Rows from block 10 of the encoder of a small image VQ-VAE, named by matrix and row number. Rows with one number within an expert belong to one neuron, the router's apart. Each number is 128 + 24 x the weight over its row's rms, rounded and kept within 0 to 255. All counts start at 0. Numbers have three digits each.
After each expert's rows are labels from the 100 images, of 14976, where the router gives the expert most weight on average: "top examples" is what is common among them. Only what is clearly more common there than usual is listed. The data: aerial photos of the United States (SatlasPretrain). In brackets: how many of the 100.
# router: router (encoder.blocks.10.mlp.router.weight, 16x96), inputs 0-95
# gate: expert gate (encoder.blocks.10.mlp.gate, 16x96x96), inputs 0-95
# up: expert up (encoder.blocks.10.mlp.up, 16x96x96), inputs 0-95
# down: expert down (encoder.blocks.10.mlp.down, 16x96x96, transposed), outputs 0-95

# expert 8
router.8:133137086114114141140163175127154155158116102097162089154140155123123092090131141113123128131125115125135126103149106126079168089164114156135155093142102132170130128108108104129140138098167139163099140100129151129111194097100149079149110144117136128126123132156095097162114111121138149112
gate.0:146108174139122143162169138150109094109128111120108128121129082115100151098132157172097122110140128149122121132126078103179120161082124140133120107135168108146155108122097116137176141137117124147140140117126109105071133092141111100116147177168125165164129138079128114133151096111120122150
up.0:141176142147104131121148125126134161157162168140169108119135133154145128134112171133103148104131123141166113130131133113131157121080104153102106118156072104100156111098071165205061132134121135109172123132138096103155123156120124126129127112117138128109128112099125121124106129123125124095
down.0:108130104090130118134114147120131134149128082086133127126123142095082139102108102132139081131134115149174130163117128153171130107070154119088158156112114146183123130133133097117167092135161135118099119125188128083135133145168125095136129161122131114131143096153115115153129132134121174109
top examples: building (77)

# expert 13
router.13:113117163102120130168110104124124148138109115136099121117119080104132146145140104115125134137112148157123121177092129111156092174127125107130148098146105148113131115156076146132104100101107129094141123170182089105149094138153077169100121126124080124152119108109116110133127159080109106152
gate.0:162103122098136111123131104128122129125077175126117109085143122132139132105086144174127111167116103127131130098131118115127169096139128100124169118162139150133129109166177105128122137147103158157118090089133167115138156173136196099138156142141144128160114113120140157097107095128139098125
up.0:099152102113126138116133151127129147136087109136131122088104124138147128143138132120076169138106124148138137120090130135116102121143131134146130135161094102109083072137157110153099153149119131105165077126150178109193116160130164160147141120137130106118117094069169096143130149125129122101
down.0:086121103109091137132139174138117152135151134115131132128119135161072133079141142136157134130123135144110091123147132132135131099112144123072120161121226140125168190151154136140127128128153124175102148128143145145092113124125146125115118133133127106122134136100156090109132139121103170103
top examples: crop field (33)

# expert 10
router.10:092131136099100098140122134139136157136106094085119110151146101123105145111126088094133110151100150145114112165122122094165127159141076142128119095119134125117125134141092157132122117103118067112122156159136086098126124124103092175094109159088135131156135109110112106141176085111099148146
gate.0:146116115164130129164111146134106140081168136109138148091142152119128130124128118161097110126123127120156088111159101127122099139153118104165113165123140175152132130167128137186177135157122117094145104112129084144087139097157064145110128138120132092161105099169114152133141126114121113142
up.0:153112106109117153124142120132135144125106118124160097158176121152089134080113125106125126094145141096151136147128132134133165091134102213134138127096092121130056086118151130175120123126101123158128147144131095114081124102122172131132112126128118115123143142111117121146136138122127186103
down.0:148124117075119123125179157133120136148109143120138132116186136122135120082087093142119128080118136128155116114145127125131146086125068206160161116139110182120161125129134137133121131128090136187133146127127135132120129109117137113124127124121133147124184131166150123118127126139121094081
top examples: crop field (44)

# expert 14
router.14:070155163119136118143113116117098121145134134113089140140120093101148145139127142122146131133134153140128122158109150146121085152099143101106127156146125130102143106100066132132107130125163157103134111162128111126141104156162065143126074105113097085171095093120149143121164136123087091137
gate.0:128180117144102164140069136143141088110132112120119140118118113144129117152167146113106128173101135151123100098129124122099118101122096109132111144124164105112133146145098120169179133154159114103092113155089126139120098143111111111129111096110130119108178111138107141152131137141124117217
up.0:137127156136157138100124100132154081131122153135104132137085116131165122149076112099124158089132113167162119124076128132129146137148153086144138136104119123123097118075157141131104113106089131143126110129132153140118132058117167142152138132138122120126149109137190138134126132157135059142
down.0:108112105126116134124114080139129119136102110122106092130089146117076142147152098105180139116125143163157167160127130157139129136112150148100115186126107100142123101121159148198128122125153122117107119149147156129109108136129096174120127128137096068112137137112156095164131143112133173147
top examples: crop field (26)

# expert 9
router.9:155105124127119142176142139146133134149134123133096145146125085169093125123128127119102145133089126141115108153120140124130133192159100128154067141122095120096080153139109132148151176116102123120119164129137107117108093125131110179127089132114097118180143100140145102112145111120066149119
gate.0:111124123176157138145117109128109097101139091107145129103079095130145148176133113144090111147136131122104141152116114182155109154152124097116127106141137151142149097132162123138129107156100108125152079119143123120145134123152092115122113154129092112145149090130161124156170160105093089189
up.0:137103180156092104143150111150118125109132180123111100138144143157150129136163167131142105149105145146102117094149115109081128165137102112146118166128136117131139125176095172129120166138128128143121150114092141197103144120134130171102149134142137148145109139130146125054121097116130113117
down.0:127163104134163132129126108126126079139109113147137141116117099139152130155118088141123102122138112126114178141127134140156113141106169050092147045144145162125121108117122113128105083103141128126126103130145110088174128150130143119145135132135115113117157123091126139159130142133117122200
top examples: crop field (35)

# expert 12
router.12:106128150088106154139162119153151130158093153111098121146151098123134150114116102106135127099081151129115130168098148134156126130132085148139145110128126153089107147120101135162144121119096097143126174149136093101150092116176092172099104105099117132086119134155117087184138117139122140119
gate.0:163121118134169136093151103123176145143095144209144141136125126115122048121118111128120153108122119159147120136145154124142137143130124137129128122134107144110142106142140097133115109143128131145130071145119141112130117155086125124173116106140121135096146145120132132137128131236133133130
up.0:150127083111140147110183119120147141136084136136167097145156134148145112082149127116137109113094141107125154138168143129145181116200118155144110134085123154131092150142149100129120103116113113159099122144146102110102117156106149130148116116111107160110165143091100118159132136143111133078
down.0:098137112124146098126101122129135151153129142141188143134136152087124114134076111130164144143149118138138137125118136113120146139138217075154159095150048144112124141111130103150125118187133128108128153124111128130131128143118059104134124129105143144123114140102137164121128118144134130151
top examples: crop field (54)

# expert 5
router.5:079151169112140113164116115113118125170143112143112118104119083100139146138150110125131126138129145152121139155096109122163086177129124107117108120154127118112089099143084157123131092113128090089144109116119073101148133107117074168094109151135100118116113086112128098127118154087115114158
gate.0:162099172138125128127146156140134111150124136128117159105132118077098110082094109133125111166134127151091116132144137138140059115143106138139128132145180177132179147138161096141179122158155121155088121131130136097134126110119101061137128118121130164128115112143119086131123117134129154108
up.0:087069130089147137145083171146116123156123113121126127109136134190124133145142145137134121134136140126130095120122123149144160146138092117139111133082115112136114116133044077124089167159118115160137137137130086145092124111144184140115134129135113176143131118093145133143152131115113111143
down.0:119106118110117121142081131129128167102118133132175100128126158143149126141148197133112145110124114062091104114136118123134191120170094141150164093114137101127088144148096125162083137114096126134108140115116095138072144137145182148122129136112134167137131129130122153133133117137134113146
top examples: crop field (44)

# expert 0
router.0:138134080168157097117142116115128160139086123123126132100124170115140146103125096155131136132183114123148108133168121133121116148178188145148089103136119146165141151130122100146123098150088144119100140107106101093127179165133162131144131125094157139131169102106132139159127098157133145148
gate.0:105138151154108117140116155125129130084144155156112126132072139130113124165118169141133122158124115102125097071149125093091117148116111109143150150137164042103115137115118134114143173137138136104144138121067131147127135112124128139115137123124144111143101140152129178075101108110169106126
up.0:112155112164158124123121133132119134108100114129126155099118146145161173116111086141124094120148125135123148162112113135181106106150147106069151087143116126147154127124136117120112072119133136136127115120168131082107136162137068077138130137121119129124199119122113169143135136117121105175
down.0:125094119116125109123106102116129162146156081150120137123101119055119113136127134106122147120153097132113143162103133131147127116114194063117094131137034098140121153117139107128137102141122129132156122112139167088106131136127068112136139133114137125110092138141129106154135123146143134125
top examples: crop field (35)

# expert 2
router.2:103111142108109115146137139144109144154116119138122117139172090113136172139165108103143127164108163155118117179118142162171107172148116130135138083151124156114121114158101179143118113094117104102130161129154073106157100129167107178112119129105097140157128097117139113132163113126124146159
gate.0:120143137144091106135135129144125176140133140138113097121129178108112126120130132153149122111098155145099132110170119122065138143098127158127126159137118122132158127124101152167129186183157136110170128117121152170102140141124131172109131140164139125131118115106150134086114106118144106048
up.0:121121155130147130107093130131160094110133156145093130144107121139176110162153132083168143168123132167102129134106158116102084124158098116167112156124172102085115150161081145126108155111116133143114140161087158160121113087099122155140135092117117120104131161140113084121113138148138130135
down.0:190124146104117126130129131130129125154106171121102117107183159144147127102115102156129104158089147138150122076177131109120152165182124130174167109176122137121140137166131126092159164123100121131150144120121138162111131141125119146128135110135130173134135138142152141088124104128118071125
top examples: crop field (39)

# expert 15
router.15:103115127087116132141127144129088163121111076131115116164115087098096149118140128093141152149077088158108133161120122101153094167120103090110122129121133146113115125142066141116107112124125098127133145132164111101131126173144105181092105132126107117130112112115120118110115168069121128155
gate.0:133100151138133119146109119123118095121130091132080113138108138110176142118094115126180089149114127116153111125142118138189106105083094121171115128125123130125159109071085132145132132155128141153170150130156184072168127112116178085152139131122131109137144124118144116137121112132134139133
up.0:067110142178148132135121128132121129122092135145122125117061128134182129159069156115155138145100118100175085139136128142122093101121113103167177120133105117108142124062124138174130120168115124148131150133145147108114132084127150112141142126109119154136124116099146134123120111139129159122
down.0:151159128077104129157137176131119126147128102095108159125196114136131129037117116129090103121122115166148108107149121122123113096145135113125151108183123171132124130146141117122169134135133116139111143117157101125141136143120119122117127138118154171124173141158101144127122112120117155072
top examples: crop field (30)

# expert 1
router.1:157123099170184146112109100159143116127136130157103145088120148110149118144150124169115116117131127139145133085141101137092099121132110128148073106104115121147103104080116092101112119100116144106118084101120148136146178154111103099171144163150118122111098116133168144135101139139123079145
gate.0:161074093097128120152142125126104161134114146117147102122129118143128139124142106124117146089144085107105183167129100151151158151151139116092107081102084186156150141133116106165144090130111149141107139092164131085131159144135104163158137163098129145130141108140099138151123128129120121131
up.0:147130111128115173131155124154103156139107139079137115117135137130132160123128132136122087110084160127131122111170113153143136093177123156153123131117130138137094093132148109136131139138103072131131119159152146125121121129142130151104092133145078145142136135125111127147203179082058128115
down.0:162128136095130130124166125141131103111132117148094103128117148091103126153163147121092177138137121093137204120131138118068140136146108101147129111089179142110137116205096135100128148185118131163159147121115129135135149147107096118121140134110124145129119130129102098118123115120119117092
top examples: building (77)

# expert 7
router.7:126131109127109130117105159094154107135142127144126125145151144121115109097094120112151146095176143078127127137121141126114141116116143160099111164130133133135146186113131122147116120147166156150123173124091149142120130115063127086135091108156165101093134156167151113107110130186170156099
gate.0:149133090118148133128155123104137147145107166098164127100150158136150115113130114171121076124078104112156116094175130118168156127194100142175148094144156135142083118116126084128144122150068119139122118126149132097138134135133136123157122135112131167122171112108119139158118118144115103119
up.0:089133140150139087154128138115114038104148113150122099096129148119155135149190128150141104170130102145115127105112109108115102107118131133167076093161134157149117107124113122112129126133134152074110126131116137126134138160131072161149146138130140139145110106148132121134097125132173102155
down.0:095093130119138134127094115123129107139218118129145140072131141086161123132147114192159118119091117120099185087174142109156121131162168148161096118167145134128093119135109124128119123154103128108150090124139113105146136151138151125136128130117125141129117121152102137159112126131123095148
top examples: building (95)