{"encoder_arch": "coatnet", "model": "image VQ-VAE", "dataset": "aerial photos of the United States (SatlasPretrain)", "train_examples": 203450, "image_size": 48, "crop_scale_min": 0.5, "horizontal_flip": true, "translate": 0.06, "bottleneck": "vq", "downsampling_factor": 4, "encoder_norm": "layernorm", "encoder_norm_position": "pre", "encoder_activation": "swiglu", "encoder_head_dim": 64, "encoder_fused_qkv": true, "encoder_qk_norm": false, "encoder_layer_scale_init": 1.0, "encoder_parallel_block": false, "encoder_inner_norm": false, "encoder_moe": "top_k", "encoder_num_experts": 16, "encoder_moe_every": 1, "encoder_expert_mlp_ratio": 1, "encoder_experts_per_token": 1, "encoder_shared_expert": true, "encoder_patch_size": [2, 2], "encoder_depths": [6, 6], "encoder_widths": [48, 96], "loss": "mse", "latent_channels": 8, "decoder_norm": "groupnorm", "decoder_activation": "relu", "decoder_weight_standardization": false, "decoder_widths": [64, 128, 192], "decoder_blocks_per_level": 3, "decoder_block": "basic", "decoder_dropout": 0.1, "decoder_attention": false, "decoder_upsampling": "transposed_conv", "codebook_size": 512, "residual_init": "scaled_by_depth", "optimizer": "adamw", "lr": 0.002, "beta1": 0.9, "beta2": 0.95, "eps": 1e-08, "grad_clip": 5.0, "steps": 17300, "batch_size": 128, "epochs": 10.9, "lr_schedule": "wsd", "decay_fraction": 0.4, "final_lr_fraction": 0, "warmup_steps": 860, "weight_decay": 0.04}
Rows from block 9 of the encoder, named by matrix and row number. Rows with one number belong to one attention dimension. Each number is 500 + 50 x the weight over its row's rms, rounded and kept within 0 to 999. All counts start at 0. Numbers have three digits each. After the name is the row's rms in percent of the matrix's.
# v: attention query, key and value (stacked) (encoder.blocks.9.attn.qkv.weight, 192x96, the v third), inputs 0-95
# proj: attention output (encoder.blocks.9.attn.proj.weight, 96x64, transposed), outputs 0-95
v.6 101:531537547506503522536463499517501462507361487500519477556502558471403491576564507422565503431510508477549407535470484502411446489560486538587489423376487470496401467481377602506553613475445506556543512507551595544428494510495481481552486465400508551495495527504517411514496484505499483518
proj.6 105:499514497536395512547520556512498492496628475504457564521559497503544499526377509482501450587498510476476586518479499503515587486318551482390534574481466487518484571530544467557460584534538488387509557481482418507555487544461527496466490497482494421495566526471427564472469505461531580444
v.7 078:450477436474546495535492514432484438494601540556435415426439491480569503503398455506400466532458522598533454412504485441517541534509463484488514577520460545548530547509531402530475579516457506427416471503526525551655503475517508583561532490481465387438513433520547545489449521489503464533
proj.7 076:518462580507556492486534576501509513393489405436594511524545524506532517479650474468601449519520542419418498529517504492477457460575489429490498463421565525492453435465542500436497476483552497628577472532564548497372469507511463504452522485504499574491426449495423452533558504500448456487
v.8 113:490524575568454500508542474504530466506549546478518408537557474466535504584467382515452518597498474408483532458523477505484471427442520324490581495507503461467458490521551443508453604494452519603501467533463549472520513549515501628487491471493517476508467507539524641506478470451486527610
proj.8 112:468486460541451504489415528503502511521478512498495609509491556422351502456635588479648464517519512530490443516512499499463508434525535549494484539369438492490568560496505514435520440516483490518523511498482479500492504319518476458470501500524501473502522559486515357509537506487491563449
v.9 098:437407548579594497502435499449509538466560552500558589560388508480513475403538465505462546503478500560510565448583528450560421510581521405458524576565581556475460509497465434510467436522511517537489443515490584480426534403498440537503491509481467448469580522625486527502492527479523504552
proj.9 094:602471548525464499535619454505499602488527446452568399502608525508500499552464507486609478525483540480459480485528500504400516452572458573613398519431504529533496446518449527490624531619491504440521509485493433505488505478520498523459486507532501521522447430392527414472528500461494478451
v.10 101:473551509538473502505583578482485549486566543515550608590594402444611520505419444503477511504519502426509621463541493494511538588399518517411551458569525435472501528486495433567507398460450488404513470504458486518556484432496508498463503501504499522499569551553461612466476471497484554468
proj.10 104:457401526466471501501401383500504420457437476469482433509412546528379495493567484484475469551528506607346497553498502500466526448528446477500467547456481513529524467540507545472415437566570494616382486503504453499461504466515558494503495491509507403499506409529576420517508501507498517484
v.11 092:557623463432402527496516526544508516529514425508572451469503552549495508392525552452421434510538543450473609493494466446505558457478451435461481512577468503509497434569546581371513520580516492465352537470433535587573508454477470504515503551477494471520521443509526586464534507500512514530
proj.11 093:364375516504533492470445478505497461573450657516481507506508404432430505534492489508525604484501482557512392478495505504517422489526520562487563501502462498476525601439477488608487487443510506496477531527534496486408497520493491498529496500489498671483450521442505426534510500508478543603
v.12 101:468339580488476527492558470464473470412446465485517592573501546396487487515515475497502523563511488493478498422555487492532482428546427479418551438566436526550535508582503407531449500446514457602536516485480446561456487540473569481465484528488488451491624540572485637495529495491499529457
proj.12 093:507556462531538491498493438498494445540578529509504443513457485542419507458439541501521448463493479549580441472503491506446479510460489500528440576499588536443557496452389557489639537581514504486432483482473543495553524358494381432533515493502506465496398562537519348463459508530532528560
v.13 124:424413539497526490466539480473501402527506453518501523536511538477618505422490508506340444463489514562486534444546513513558476495493515449425567509575400527477601500518560447520469496478473499562420499508464409589548548446476491567492493514469520459501632558570528607469499510498534469561
proj.13 126:485516548489460501493422495496492516465456571473525451501450477541382493517539480493632567559499532538462479475515497496419491521534466560536374516528659499452479505426473605422550521524579498524484520495488627500386490411527530528469503498536497528522430469444488382465524503484476456468
v.14 109:415428533462527528495509466476486478450500495521510570501451499393515487387500458491438473481491498531534585418560542461539410483511453444470571569624389554538525546563531489450501483420512504584403464486456453608482506469508505541524489497529473471535612506566528635483517499475475510545
proj.14 115:519412568560566504497541467498507461488522496465538432492486479520407498598512513499559468553479528526450375468539500497413488473563508503506392518505664493472504466449443536480581583620546504487501514494530575490510496436509467477488500504496504537518435446439467309482505498484489496546
v.15 098:536538467520541490490477387520491542505446502499551540460417526578550499486557551509467464497497511476560532458542457505521343441502383442488457502613380537525485431561568512476454489451472502674448458482513442530404523565534541553455496478518463524525524547555537519510550494495465484542
proj.15 098:495451489519548508490563513494493425550534575545438482516526449412413499525472442501521577593499494571543449460510503506428538500522601542558502562558531440453540574484443486432624515556483490327532555493445557505608503417485488424503507504524504535501461612454482533480482509493510470545
v.16 113:474494398433519482513526521488517491486509482474524448473461584529490486505637588482326465496482504634457498477513472484470547478460503538524459530635490556530563519557572438418510552462542487596405482527485381514596455523523486503478509493542513472525502473572491554473451531505500477472
proj.16 117:460437519470552500473458555507497508513500521522390517493460395544535500507383444507589610434514492515582457478472500500536401556577544500481524419542561529454559501422480640504523479503502503401534507493515635506394511524502466514524491503488492580507436464487502427505501497531494464609
v.17 085:499586460578468457501487477481523561557541474506593489631449574548484542535506417496455472460468498474497445535531529467584442566476526590418467412583526502409588501441425443482536467529504531436606539519486620437466516503417500496497459465433539537499500494414514460525495481481539565509
proj.17 088:466387593455436510508538544505498515400482457472379541489589348442520507511454486526569520509521525503478676526489499494475489413491505445468529529464479491476531455460544650576449479470448492558461523498500427475546494470529548513453501505519496561509550445525494541466515486486491430428